python train.py --model="audio captioner" --dataset="synthesized solo parts of chorales (CocoChorales)" --train_examples=39062 --n_mels=64 --hop_length=320 --input="log_mel" --spec_augment=true --win_length=512 --tokenizer="word" --vocab_size=56 --encoder_arch="densenet" --encoder_norm="groupnorm" --encoder_activation="relu" --encoder_weight_standardization=true --encoder_padding_mode="reflect" --encoder_depths=[5, 5, 15, 5] --encoder_kernel_size=3 --encoder_stem="deep" --encoder_growth_rate=32 --fusion="cross_attention" --decoder_width=256 --decoder_layers=10 --decoder_norm="layernorm" --decoder_norm_position="pre" --decoder_activation="gelu" --decoder_mlp_ratio=4 --decoder_head_dim=48 --decoder_fused_qkv=false --decoder_bias="none" --decoder_qk_norm=false --decoder_parallel_block=false --decoder_dropout=0.1 --decoder_inner_norm=false --decoder_positions="rope" --decoder_cross_attention_every=1 --decoder_tie_embeddings=false --init="xavier_uniform" --residual_init="none" --optimizer="muon" --muon_scale="original" --learning_rate=0.0096 --momentum=0.9 --nesterov=true --orthogonalizer="newton_schulz_5" --adamw_lr_other_params=0.001 --magnitude_pruning=0.3 --max_steps=4700 --batch_size=64 --epochs=7.7 --lr_schedule="cosine" --final_lr_fraction=0.01 --warmup_steps=940 --weight_decay=0.04 --adamw_weight_decay_other_params=0.01
Rows from block 4 of the text decoder of a small audio captioner, named by matrix and row number. Rows with one number belong to one neuron. Each number is 50 + 15 x the weight over its row's rms, rounded and kept within 0 to 99. All counts start at 0.
After each neuron's rows are labels from the 100 texts, of 14976, where the neuron reaches its highest value: "tokens" is the input token at the peak. Only what is clearly more common there than usual is listed. The data: synthesized solo parts of chorales (CocoChorales).
# fc1: MLP up (decoder.blocks.4.mlp.fc1.weight, 1024x256), inputs 0-85
# fc2: MLP down (decoder.blocks.4.mlp.fc2.weight, 256x1024, transposed), outputs 0-85

fc1.144:25 38 45 50 58 66 40 50 55 50 39 50 53 54 63 29 69 44 55 56 56 41 50 34 50 65 62 50 58 45 62 50 50 63 41 45 50 50 50 62 49 20 50 46 62 09 50 50 59 64 73 21 38 50 50 50 62 71 32 67 47 50 26 71 57 50 62 87 50 50 71 30 20 42 68 82 31 44 66 46 40 35 51 34 21 19
fc2.144:82 61 83 31 50 41 50 18 38 42 40 50 50 24 24 50 59 64 50 81 27 21 47 61 39 70 63 55 50 49 50 54 50 56 22 35 45 35 50 50 23 66 70 41 30 82 49 71 67 50 73 96 69 50 55 50 35 95 46 51 49 44 54 41 50 56 50 39 78 57 53 67 38 36 72 36 59 50 64 50 51 50 24 52 54 50
tokens: "a4"; "a3"

fc1.138:50 39 75 72 50 50 25 50 26 50 63 50 50 50 50 50 56 69 48 50 38 50 60 50 50 00 31 24 21 50 60 50 53 45 42 48 50 43 43 50 40 68 50 50 43 13 61 77 52 37 43 35 53 31 72 50 57 50 70 43 31 50 28 48 55 49 50 29 82 50 50 50 50 48 20 26 53 82 66 14 50 56 34 38 35 59
fc2.138:24 61 19 35 29 36 50 24 50 45 61 62 32 04 50 77 50 50 64 63 59 66 50 50 55 50 48 32 62 30 50 39 38 66 53 61 05 50 75 50 38 32 50 50 50 59 50 70 59 50 69 51 30 50 49 52 50 50 50 64 42 50 82 64 46 50 41 50 50 68 64 50 50 61 50 37 50 50 44 58 34 28 22 73 50 20
tokens: "#"

fc1.624:32 37 54 33 59 61 31 40 76 50 50 51 50 71 50 50 79 37 50 30 71 23 50 69 50 72 56 50 50 35 38 75 69 50 33 50 76 50 50 82 43 50 50 56 50 48 68 67 50 51 50 26 45 63 74 50 49 40 50 51 56 50 36 50 62 61 50 74 50 15 56 25 50 50 50 59 31 37 54 50 23 53 50 51 19 35
fc2.624:69 65 50 37 41 57 47 60 50 50 65 75 50 67 40 16 51 43 54 46 08 42 50 50 40 41 51 48 34 22 50 68 40 46 74 39 60 21 50 46 23 68 42 50 54 79 59 31 23 59 57 50 82 51 40 50 30 76 38 50 48 50 50 50 50 28 50 50 50 50 58 57 32 20 64 38 36 50 65 44 45 50 50 45 50 71
tokens: "a4"; "a3"

fc1.511:63 50 59 74 31 40 47 50 61 58 66 29 50 39 41 55 28 28 50 37 87 54 50 67 50 47 50 66 30 44 17 96 50 50 65 42 50 60 50 71 40 47 55 75 46 37 53 50 50 20 51 48 78 54 69 50 50 23 15 50 44 60 25 64 51 50 60 50 42 35 31 62 23 50 45 57 50 61 50 59 35 82 50 11 26 61
fc2.511:42 32 50 50 50 28 30 63 50 47 39 30 49 66 31 50 50 40 50 50 27 42 63 40 50 50 38 66 64 35 61 47 42 30 50 50 50 50 66 50 53 53 50 50 50 50 74 42 63 50 52 50 61 50 50 74 46 92 85 25 34 52 64 40 77 39 29 50 43 59 50 50 50 50 51 50 17 45 59 50 60 71 50 50 49 50
tokens: "d"; "c"

fc1.32:46 25 38 50 50 31 55 63 24 55 50 50 43 41 64 50 58 41 54 50 49 50 44 67 39 50 60 91 67 39 45 27 40 78 50 50 50 57 50 54 60 78 50 45 49 50 32 59 22 59 63 50 50 50 54 45 50 66 33 50 50 53 53 34 31 92 60 16 50 43 69 38 76 66 39 53 47 48 54 38 71 41 50 67 56 57
fc2.32:50 50 99 40 31 50 50 50 39 38 73 29 77 24 50 62 43 67 50 50 23 24 50 42 57 40 55 59 26 50 58 45 25 50 44 75 23 51 48 41 69 26 71 24 53 50 59 31 50 50 54 50 23 52 66 34 35 63 52 65 47 50 60 50 50 21 46 50 53 54 31 48 47 51 50 60 74 56 50 47 50 40 44 34 50 27
tokens: "c"

fc1.188:49 62 50 62 50 40 50 31 50 49 47 21 50 50 33 74 50 36 37 63 50 38 35 74 50 50 76 36 67 37 00 77 50 61 50 50 55 50 40 39 27 50 39 65 39 50 64 49 75 53 46 50 50 80 63 72 50 57 50 48 67 50 45 43 27 42 32 53 18 42 50 41 50 48 35 50 90 61 50 40 50 63 44 67 92 67
fc2.188:50 50 50 50 50 50 30 43 58 30 10 68 51 50 54 50 50 62 32 56 50 62 49 50 46 57 50 60 29 50 64 27 27 51 58 76 62 62 50 36 70 53 60 39 45 50 50 44 28 58 22 50 45 56 38 05 50 85 46 50 50 47 50 50 47 56 74 82 80 55 36 70 50 58 70 65 18 23 60 50 50 50 46 25 15 50
tokens: "<end>"; "3"; "a4"; "e5"

fc1.26:50 50 46 50 33 43 50 99 33 50 45 27 71 61 52 62 46 65 50 30 50 33 09 50 32 50 50 58 50 55 55 50 50 66 65 41 62 37 40 51 50 73 23 44 50 78 50 40 64 50 71 50 25 50 52 31 31 50 50 50 50 45 62 58 60 39 55 53 55 50 78 61 61 59 50 39 50 61 46 50 50 49 50 59 67 50
fc2.26:50 67 32 50 48 50 62 37 49 50 92 31 46 67 26 32 78 34 50 50 72 69 62 29 16 50 55 31 13 60 57 50 50 50 50 53 28 55 57 87 50 13 56 87 55 59 76 22 30 50 50 56 50 70 37 50 24 17 50 68 78 29 40 50 27 50 50 23 50 43 21 50 52 54 95 75 63 50 36 35 48 50 77 50 49 32
tokens: ":"; "4"; "g3"; "3"

fc1.719:46 50 50 50 63 50 50 52 58 40 63 50 46 10 50 46 50 66 60 50 50 70 54 68 68 50 68 53 50 50 40 29 39 50 50 72 25 39 50 30 36 33 45 74 64 48 33 57 50 50 51 67 50 73 35 75 50 50 39 63 41 59 31 67 65 34 59 50 66 58 50 96 62 71 26 50 40 50 50 50 45 50 74 81 35 14
fc2.719:69 25 34 50 41 59 50 62 80 22 43 50 20 50 50 63 50 65 44 46 37 17 50 65 74 50 51 25 33 50 50 64 58 50 50 53 69 50 50 55 50 51 72 24 50 72 74 73 43 81 31 15 50 50 57 49 50 42 68 76 47 24 50 27 38 50 50 83 32 48 50 52 61 50 58 68 50 50 50 28 37 50 50 16 78 37
tokens: ":"; "3"; "2"; "c4"

fc1.354:40 32 50 33 61 50 48 03 45 47 72 13 67 72 46 69 36 50 68 60 45 26 47 49 63 56 55 50 50 50 53 43 34 50 40 60 35 44 78 50 53 50 50 54 29 25 40 50 32 51 78 50 50 54 92 50 33 50 50 50 56 50 68 55 50 50 18 24 40 40 51 30 14 42 59 22 57 64 49 50 68 42 51 50 48 50
fc2.354:55 50 70 25 50 50 50 70 50 50 44 52 50 79 50 50 47 61 23 29 25 29 17 73 58 50 46 63 50 50 45 82 99 50 40 50 72 66 50 50 59 31 25 72 53 50 50 28 48 61 43 50 54 11 57 28 40 50 48 41 50 50 48 31 67 27 64 50 50 88 50 55 27 32 38 57 50 63 75 48 50 37 78 35 57 50
tokens: "d"

fc1.606:12 27 41 33 44 48 41 42 50 61 63 55 50 39 50 50 59 23 50 19 68 50 22 31 59 59 50 50 44 49 27 66 50 50 82 45 31 50 50 44 56 60 30 50 49 50 50 72 52 32 72 54 29 50 72 54 47 48 63 58 50 36 55 36 65 69 62 50 66 30 90 00 50 36 69 60 27 38 75 46 32 75 18 66 50 33
fc2.606:36 27 50 52 50 46 45 45 46 62 37 50 26 68 54 50 22 59 37 50 50 50 62 60 50 50 50 85 50 44 93 48 60 42 41 58 50 62 66 67 32 38 72 50 50 50 63 50 29 62 25 50 41 48 50 50 60 50 35 64 37 66 47 50 38 72 50 50 37 50 68 41 48 68 81 64 30 63 42 51 50 41 38 68 66 47
tokens: "<end>"; "d5"; "d4"

fc1.123:69 56 54 28 50 34 60 47 50 83 66 56 47 50 50 70 41 50 50 50 26 47 61 55 62 34 52 56 43 50 30 22 50 50 38 50 40 52 69 27 50 50 45 63 61 39 38 59 28 34 50 50 46 47 43 71 50 85 50 45 18 65 45 45 50 50 67 36 00 50 50 31 53 78 50 50 75 44 50 48 34 33 30 50 69 50
fc2.123:54 47 43 33 50 54 35 50 60 72 58 35 68 69 50 44 73 47 50 50 41 50 28 54 58 31 50 50 77 71 08 53 54 69 62 90 52 68 47 37 46 50 50 50 64 51 59 37 53 23 50 50 45 25 42 41 51 63 50 63 62 12 51 50 58 33 67 56 33 50 72 16 50 38 46 50 63 63 50 41 50 59 67 64 50 33
tokens: "c"

fc1.680:50 32 50 50 50 50 33 58 69 58 50 50 41 66 66 83 42 50 39 43 72 37 56 50 37 18 50 34 56 22 50 58 54 50 53 31 25 50 74 50 20 78 50 50 50 77 39 75 50 54 50 50 70 50 49 54 82 50 50 43 46 50 51 67 29 46 68 51 72 62 50 50 21 63 53 51 80 42 24 48 50 50 42 61 81 49
fc2.680:50 51 50 21 50 30 32 46 68 50 68 42 62 43 07 36 33 50 88 50 50 41 48 50 33 71 63 68 52 21 72 29 34 50 50 57 63 87 24 50 67 40 50 41 76 50 60 41 61 39 50 70 68 14 42 55 22 69 48 50 80 51 50 40 51 36 73 71 31 68 42 50 73 50 45 50 50 50 30 67 65 50 50 50 20 50
tokens: "#"

fc1.526:69 57 71 50 50 41 13 50 45 45 46 52 50 65 41 64 59 19 54 50 48 50 66 80 68 26 65 67 62 50 36 65 52 70 51 63 50 66 66 58 50 31 50 50 39 34 53 09 50 52 50 69 63 74 50 45 54 59 61 46 89 22 29 50 50 50 51 50 50 43 39 35 53 49 53 40 71 50 93 50 50 50 50 50 50 50
fc2.526:44 93 26 30 40 44 72 50 34 79 41 55 29 50 29 39 31 47 53 32 50 27 50 45 50 69 45 32 43 50 52 39 52 50 53 65 56 31 50 42 50 50 58 18 50 50 47 50 61 56 73 24 55 28 50 50 59 50 49 48 25 50 55 87 46 31 50 35 50 61 81 61 46 35 34 56 34 50 50 50 75 66 77 65 84 69
tokens: "d"

fc1.718:50 28 50 56 51 59 38 50 35 50 50 50 22 50 62 80 47 36 28 50 50 50 50 50 50 42 50 50 50 62 72 48 64 15 39 53 91 50 50 50 26 52 50 50 50 78 45 56 14 50 53 50 50 50 50 50 50 53 28 50 50 28 45 46 50 30 62 50 50 38 50 55 67 32 48 29 50 50 26 50 17 99 58 36 22 50
fc2.718:45 59 38 50 50 50 61 50 58 51 24 50 53 63 50 35 35 50 52 35 50 51 51 14 50 41 66 67 78 44 66 63 37 36 70 50 59 50 44 43 44 50 53 50 16 26 53 43 34 66 50 48 24 38 61 50 60 50 50 29 38 37 50 50 50 50 50 63 49 57 69 15 60 61 65 60 44 35 50 46 49 21 50 28 50 56
tokens: "f3"; "g"; "e4"; "c4"

fc1.324:69 28 43 50 50 50 33 80 63 66 50 70 35 68 41 48 59 49 66 64 61 61 55 10 66 54 50 63 37 50 43 50 50 70 53 04 76 55 69 69 50 67 50 52 69 49 05 28 50 51 50 61 61 27 43 50 25 43 38 50 50 57 68 40 39 24 50 44 50 50 83 50 50 50 21 67 50 52 59 50 30 23 70 47 57 60
fc2.324:27 50 59 50 56 50 56 63 50 47 50 50 08 69 50 36 33 41 58 37 50 39 52 81 22 50 50 50 50 74 50 48 74 23 43 50 66 72 40 33 60 50 50 50 66 76 67 52 50 50 50 50 58 94 50 42 74 27 57 50 72 14 50 80 50 61 50 13 72 45 50 35 32 22 51 60 57 31 65 31 50 50 79 48 64 62
tokens: ":"; "f3"; "3"

fc1.301:47 50 36 42 35 37 52 50 50 61 71 50 46 58 50 52 57 50 58 70 38 50 28 49 50 58 50 50 24 60 33 33 50 69 50 57 35 20 56 72 50 50 50 50 50 57 50 35 36 12 58 11 93 53 58 70 73 56 70 50 50 47 47 02 50 49 26 53 25 50 27 67 25 50 57 36 41 50 40 50 64 58 25 50 45 50
fc2.301:50 62 50 70 60 39 61 31 52 37 59 71 66 52 50 50 64 50 44 41 27 50 60 74 32 89 50 72 65 46 63 58 50 50 72 50 93 61 50 67 50 48 50 73 40 50 62 50 78 70 55 56 26 50 50 31 50 60 15 83 50 64 61 50 50 43 70 20 45 46 59 50 50 50 39 46 41 00 54 27 50 23 50 50 66 50
tokens: "<end>"; "c4"; "g5"; "e4"

fc1.287:50 40 28 50 65 50 35 62 88 26 65 44 64 50 64 50 57 47 51 51 45 97 36 50 50 56 47 83 65 67 34 18 50 68 67 50 33 50 36 55 10 50 32 27 87 67 50 32 50 61 57 50 39 52 50 50 50 56 50 91 47 42 30 28 65 91 71 15 50 50 40 74 77 50 42 41 50 45 51 30 50 46 50 28 50 70
fc2.287:50 63 82 33 50 50 50 44 50 60 47 50 65 17 57 50 50 50 50 72 47 69 30 42 75 49 51 36 50 54 50 47 74 61 16 40 71 68 39 42 25 50 50 64 50 50 25 64 71 56 50 50 46 50 40 66 31 54 50 29 50 78 40 86 67 45 50 56 50 50 50 38 50 39 67 25 43 50 60 26 57 66 31 50 73 16
tokens: "#"; "e3"

fc1.544:83 28 79 34 50 56 50 64 23 50 66 29 50 50 99 50 50 62 62 50 41 60 50 50 57 54 28 69 32 50 77 90 25 47 50 76 50 63 40 42 48 58 50 51 31 38 39 48 50 62 62 57 40 50 35 39 50 49 50 50 50 37 35 62 49 46 67 66 33 61 49 71 50 67 50 57 55 35 54 30 50 70 23 50 50 44
fc2.544:50 66 20 50 50 56 61 50 52 50 50 58 66 56 42 53 34 15 46 89 61 50 70 74 12 33 54 50 50 34 84 28 59 35 42 33 59 31 87 70 46 53 48 50 25 42 50 23 50 56 28 48 36 50 38 34 54 57 70 39 32 50 76 68 50 50 38 46 50 24 50 45 77 22 66 67 56 50 66 36 48 50 30 61 58 50
tokens: "5"; "c5"; "3"; "4"

fc1.665:65 77 60 32 54 51 50 83 50 50 50 50 37 48 94 17 50 50 50 37 50 33 45 47 50 50 62 50 50 45 42 41 31 50 54 50 49 41 51 54 62 70 50 50 50 55 59 28 39 45 58 46 50 45 50 61 19 50 57 57 50 31 65 50 50 16 86 50 36 50 43 20 64 69 61 42 42 50 05 50 50 46 56 50 43 56
fc2.665:50 50 50 50 59 35 42 50 52 43 29 40 73 52 17 59 42 50 80 40 50 82 50 63 28 63 50 28 59 29 50 50 81 66 67 50 50 62 50 37 50 60 50 55 50 63 50 44 81 50 27 44 50 67 50 45 50 24 67 50 44 68 19 69 32 63 64 40 36 50 50 50 40 56 27 50 81 24 63 61 39 81 50 50 28 35
tokens: "c"; "4"

fc1.37:26 31 58 43 33 73 82 50 32 57 76 64 66 41 61 50 50 50 50 67 26 50 86 50 64 50 31 18 50 41 50 26 59 57 53 50 18 50 32 50 55 58 28 33 78 50 35 48 50 50 67 50 45 50 30 50 53 16 11 50 36 37 37 50 48 50 40 50 58 68 68 50 40 41 69 83 66 50 50 50 32 43 63 35 48 74
fc2.37:90 99 19 36 41 50 67 48 26 21 24 30 50 53 39 54 50 25 45 79 35 50 22 36 83 57 50 50 38 48 50 39 34 50 30 58 50 50 40 33 72 50 50 43 41 00 91 37 53 48 60 40 45 57 50 54 50 83 94 42 50 52 50 50 23 49 59 39 68 39 46 33 50 50 65 26 50 50 55 50 50 66 50 37 53 29
tokens: "5"; "4"; "b3"; "b4"

fc1.132:27 27 62 50 31 60 54 53 57 73 48 28 37 50 50 50 63 56 34 57 50 76 39 57 72 25 50 66 50 46 21 50 31 55 50 31 62 64 61 64 50 50 49 32 59 53 42 50 61 18 50 18 53 17 50 62 50 75 23 49 08 15 50 48 45 54 50 86 63 41 31 39 20 26 53 49 68 50 57 58 44 29 53 50 36 50
fc2.132:67 31 43 50 36 54 50 50 51 42 53 56 64 50 50 50 41 50 31 50 62 60 43 56 50 39 59 92 64 50 44 42 50 32 50 50 50 50 50 36 22 73 50 60 29 50 69 50 51 90 50 24 39 50 18 42 66 42 50 59 65 64 50 50 48 50 76 09 50 50 69 50 51 50 50 56 67 31 46 27 62 50 38 86 50 50
tokens: "#"; "b3"; "e3"; "a3"

fc1.607:50 65 43 22 50 04 79 49 50 59 38 29 60 72 50 50 35 50 50 50 39 50 38 52 34 27 50 50 50 58 18 41 39 50 29 50 48 50 64 40 78 46 50 50 25 48 50 28 50 60 39 72 36 58 35 45 64 40 67 41 64 50 53 09 50 36 48 50 50 48 47 43 50 46 77 63 50 82 71 50 39 50 57 36 50 62
fc2.607:50 60 42 59 33 45 39 50 59 13 50 50 54 51 50 59 33 94 50 50 50 48 42 14 50 57 07 50 50 50 65 24 80 57 63 50 76 50 18 50 42 52 53 64 37 36 50 77 50 41 41 50 50 66 21 84 43 41 42 38 50 57 49 83 50 50 48 52 50 64 67 71 50 52 28 40 39 50 69 34 46 60 50 50 64 39
tokens: "<end>"

fc1.302:50 50 50 50 50 50 50 50 50 37 29 41 50 43 50 50 50 74 27 50 50 54 50 50 50 02 50 45 59 32 50 59 50 50 48 46 53 65 50 58 46 50 75 29 46 50 48 56 74 44 65 50 74 73 50 50 50 64 76 50 44 50 50 50 50 57 50 50 30 38 37 41 40 56 40 40 74 64 61 98 41 79 50 39 50 76
fc2.302:50 50 23 37 49 50 60 24 50 37 68 41 75 60 50 46 23 27 50 39 50 54 50 50 19 84 72 50 50 61 21 46 50 50 56 73 41 71 50 50 33 62 35 71 36 27 16 50 43 70 27 50 41 38 45 61 50 35 39 62 17 60 50 78 50 50 50 60 75 44 55 83 50 69 50 74 25 50 46 50 32 25 50 50 64 50
tokens: ":"; "f5"; "a3"; "3"

fc1.56:61 30 93 50 67 53 63 50 44 50 50 88 68 49 72 60 71 48 50 45 77 50 50 37 46 42 33 82 52 26 35 50 39 63 54 67 34 24 50 50 56 26 50 66 43 67 67 63 59 50 50 50 51 67 30 50 50 26 70 51 50 53 69 44 50 16 43 51 21 14 22 41 45 14 53 50 77 25 51 33 74 50 78 35 50 50
fc2.56:50 71 08 50 50 50 50 48 52 50 39 36 50 42 31 50 72 65 77 52 57 50 74 50 40 78 61 21 50 64 50 31 50 31 42 40 50 50 50 69 37 35 74 37 66 50 39 23 50 68 58 50 37 50 70 50 50 52 19 44 63 44 45 50 50 90 55 53 47 43 57 47 39 57 73 59 69 52 37 58 50 49 36 62 31 64
tokens: "a4"; "c5"; "c4"

fc1.428:37 33 57 11 64 36 12 50 55 50 50 50 26 76 50 66 50 50 25 55 10 61 78 55 75 50 50 50 46 26 57 63 75 22 50 59 50 45 58 47 00 54 50 40 54 26 50 54 38 53 50 31 49 50 50 42 26 27 70 54 50 47 18 63 63 50 10 50 50 50 53 44 28 24 52 65 58 44 50 50 50 50 44 38 50 30
fc2.428:69 42 35 49 50 49 50 63 28 66 61 50 38 16 68 64 50 50 50 50 73 54 50 46 50 55 59 21 91 68 50 47 50 50 85 50 45 50 50 39 50 48 50 50 50 57 52 61 50 35 50 50 69 78 32 50 67 72 69 51 50 50 77 60 50 29 42 50 48 61 75 77 64 50 60 36 26 50 18 50 50 50 56 69 50 94
tokens: "d"

fc1.524:35 40 38 88 47 70 34 71 85 50 57 50 50 15 50 64 30 85 70 50 69 38 30 32 26 37 40 46 50 46 75 50 50 83 62 64 32 44 31 59 32 50 46 44 72 68 72 44 35 14 50 47 63 42 50 34 35 29 50 69 75 54 32 47 35 67 67 50 50 42 38 57 43 41 50 37 64 66 72 56 50 49 50 41 38 36
fc2.524:50 36 50 50 70 50 57 50 37 27 36 50 31 50 39 57 50 36 23 60 58 50 37 78 53 46 61 50 33 74 50 27 50 33 33 56 50 62 59 70 27 50 34 06 66 36 84 38 64 50 46 63 50 55 50 46 50 50 24 24 62 48 68 40 50 58 50 50 50 50 54 30 50 50 50 82 50 33 47 12 32 74 31 76 83 49
tokens: "5"; "4"

fc1.22:61 45 50 55 63 50 42 57 19 41 43 19 50 19 52 71 11 54 59 41 72 50 50 47 68 64 39 50 69 31 50 84 50 64 83 55 83 73 50 54 53 63 51 65 50 50 45 37 19 50 50 23 55 56 52 41 38 50 50 64 43 57 50 50 50 56 50 38 43 50 38 39 50 38 36 50 56 50 37 50 61 50 81 73 41 09
fc2.22:50 21 30 28 68 34 50 23 95 64 71 77 50 65 95 46 72 80 50 50 35 50 50 75 50 56 35 50 50 67 50 50 47 50 61 61 23 50 73 50 32 66 31 50 61 55 23 54 51 16 54 51 50 50 46 47 50 50 67 50 50 50 50 26 50 50 41 42 40 31 19 65 49 48 50 77 50 52 50 64 50 21 50 50 46 81
tokens: "d"; "d4"; "g3"; "e5"

fc1.249:50 74 50 50 39 26 50 52 50 63 53 50 60 50 50 46 17 56 50 40 50 50 45 50 61 41 19 47 50 40 50 50 79 50 42 40 50 50 41 50 30 61 63 50 50 52 50 34 33 42 50 50 50 73 50 50 50 50 50 62 50 50 50 50 34 50 69 39 31 50 50 50 27 49 41 25 50 44 50 60 73 72 49 55 61 50
fc2.249:75 51 38 22 50 50 69 50 48 34 50 50 13 42 55 37 79 25 42 37 59 50 53 50 33 35 32 50 50 29 50 63 58 50 50 54 50 62 50 50 40 18 57 58 50 50 35 50 50 38 43 82 93 50 24 50 54 50 62 54 39 65 46 43 68 50 48 22 57 39 50 50 61 64 62 35 50 50 64 44 59 19 54 70 27 50
tokens: "#"

fc1.655:50 36 72 50 80 63 31 50 50 89 69 83 50 50 64 29 41 50 34 64 50 44 39 40 27 22 22 58 53 31 65 31 41 71 68 50 50 55 49 72 43 50 50 58 50 62 50 59 50 26 50 58 41 50 28 50 08 20 50 17 41 50 53 50 60 37 68 49 71 37 50 50 38 50 44 28 50 63 50 47 74 69 51 26 52 42
fc2.655:61 77 37 25 69 35 73 46 63 50 49 61 45 65 26 50 75 43 64 31 24 39 73 57 64 62 35 50 50 69 45 40 61 27 66 61 24 60 50 50 35 41 14 50 50 36 50 50 41 50 51 21 71 70 50 54 50 50 54 53 70 62 61 50 55 69 63 74 49 69 38 50 36 60 36 50 50 17 24 50 50 26 72 61 51 67
tokens: "a4"; "4"; "5"; "c5"

fc1.276:58 50 36 58 36 55 46 50 50 36 50 50 57 56 74 50 38 28 50 50 42 57 41 50 50 50 50 50 48 33 50 50 39 49 62 50 50 50 29 50 72 79 50 53 96 39 45 50 50 50 50 44 41 50 54 50 48 58 21 37 00 54 45 87 28 75 47 16 56 42 50 34 84 49 49 83 31 62 61 50 30 52 50 69 47 60
fc2.276:51 62 73 41 25 45 50 50 32 52 95 50 50 65 41 49 68 50 38 50 50 39 58 50 68 27 46 50 00 33 30 50 10 68 50 70 54 73 47 41 50 30 50 36 50 62 31 35 38 38 42 24 59 50 50 50 69 86 78 54 64 61 39 80 50 40 65 45 45 33 50 60 50 50 50 52 15 30 56 06 62 36 35 47 57 59
tokens: "5"; "4"; "a4"

fc1.146:48 50 50 78 29 50 14 50 50 34 67 52 69 50 88 67 56 49 50 19 48 50 59 50 21 60 56 50 71 67 65 50 64 42 56 50 50 50 39 50 66 54 66 26 50 60 66 50 08 34 29 50 99 48 50 52 50 50 45 50 25 73 58 50 27 44 50 70 50 37 50 60 30 50 50 50 50 50 50 38 32 29 50 50 50 59
fc2.146:21 50 66 39 73 62 77 45 50 46 46 58 39 74 38 50 32 50 46 65 07 59 50 99 90 50 50 49 24 61 64 41 34 57 73 44 50 90 62 83 56 50 54 45 50 50 69 30 57 53 66 40 50 50 80 50 50 50 46 83 50 51 50 51 82 73 50 29 50 77 60 50 62 67 50 64 50 69 43 50 08 75 70 61 33 58
tokens: "#"

fc1.362:30 47 20 56 50 74 72 54 50 50 79 33 45 50 41 48 50 23 50 16 70 53 59 26 50 44 50 50 50 70 50 50 26 73 50 50 61 50 50 57 47 65 28 50 52 50 58 41 39 50 50 64 85 57 44 70 50 64 50 66 32 28 39 57 73 50 89 56 86 77 57 30 44 57 57 41 86 50 32 50 50 31 27 50 50 50
fc2.362:70 46 71 50 19 11 62 50 50 67 50 50 58 71 50 50 50 50 36 72 50 64 61 73 50 50 71 25 63 31 41 42 74 46 51 50 36 48 50 32 50 46 57 50 71 55 50 03 31 44 58 51 50 34 66 35 58 24 50 50 75 90 50 32 45 50 07 40 41 54 50 65 63 74 50 54 37 77 74 44 37 57 38 23 64 55
tokens: "<end>"; "f4"; "d4"; "a5"

fc1.183:81 51 45 52 64 59 75 25 66 68 68 50 59 58 49 29 52 63 57 50 50 38 50 08 27 24 50 69 33 64 50 62 34 50 99 50 50 74 50 36 50 67 46 91 50 50 69 50 38 59 88 57 50 67 85 28 49 50 50 31 64 42 57 71 50 50 36 50 50 50 18 42 69 61 50 46 53 27 32 31 49 50 35 50 28 44
fc2.183:50 82 43 33 54 50 49 63 50 33 27 50 53 50 60 50 50 50 75 50 87 72 51 50 20 47 37 36 44 50 50 50 50 28 24 57 50 48 50 50 34 39 72 42 27 58 29 41 50 48 67 44 50 50 42 85 61 50 73 50 50 19 45 50 39 19 50 53 65 83 25 50 53 41 50 59 41 42 66 50 50 22 50 55 50 50
tokens: ":"; "c4"; "g4"

fc1.536:42 50 35 50 55 35 49 58 47 85 66 48 48 62 73 40 50 48 22 26 29 54 50 27 50 46 50 73 39 50 50 50 50 43 50 66 64 50 50 50 50 84 50 61 49 47 50 48 50 21 96 50 46 74 50 71 44 35 20 50 72 80 35 38 11 46 50 50 15 30 50 36 60 59 50 70 54 50 22 50 45 50 77 50 72 38
fc2.536:67 23 78 50 84 50 40 55 51 33 56 63 44 64 50 35 16 30 33 66 69 33 25 42 50 43 56 40 50 37 39 32 50 50 48 27 50 84 50 96 36 41 40 50 28 34 50 36 40 50 23 69 49 50 50 50 36 76 50 50 38 53 50 50 50 57 50 50 70 50 61 50 53 66 32 56 50 41 74 55 86 38 72 50 21 76
tokens: "d"; "e5"; "5"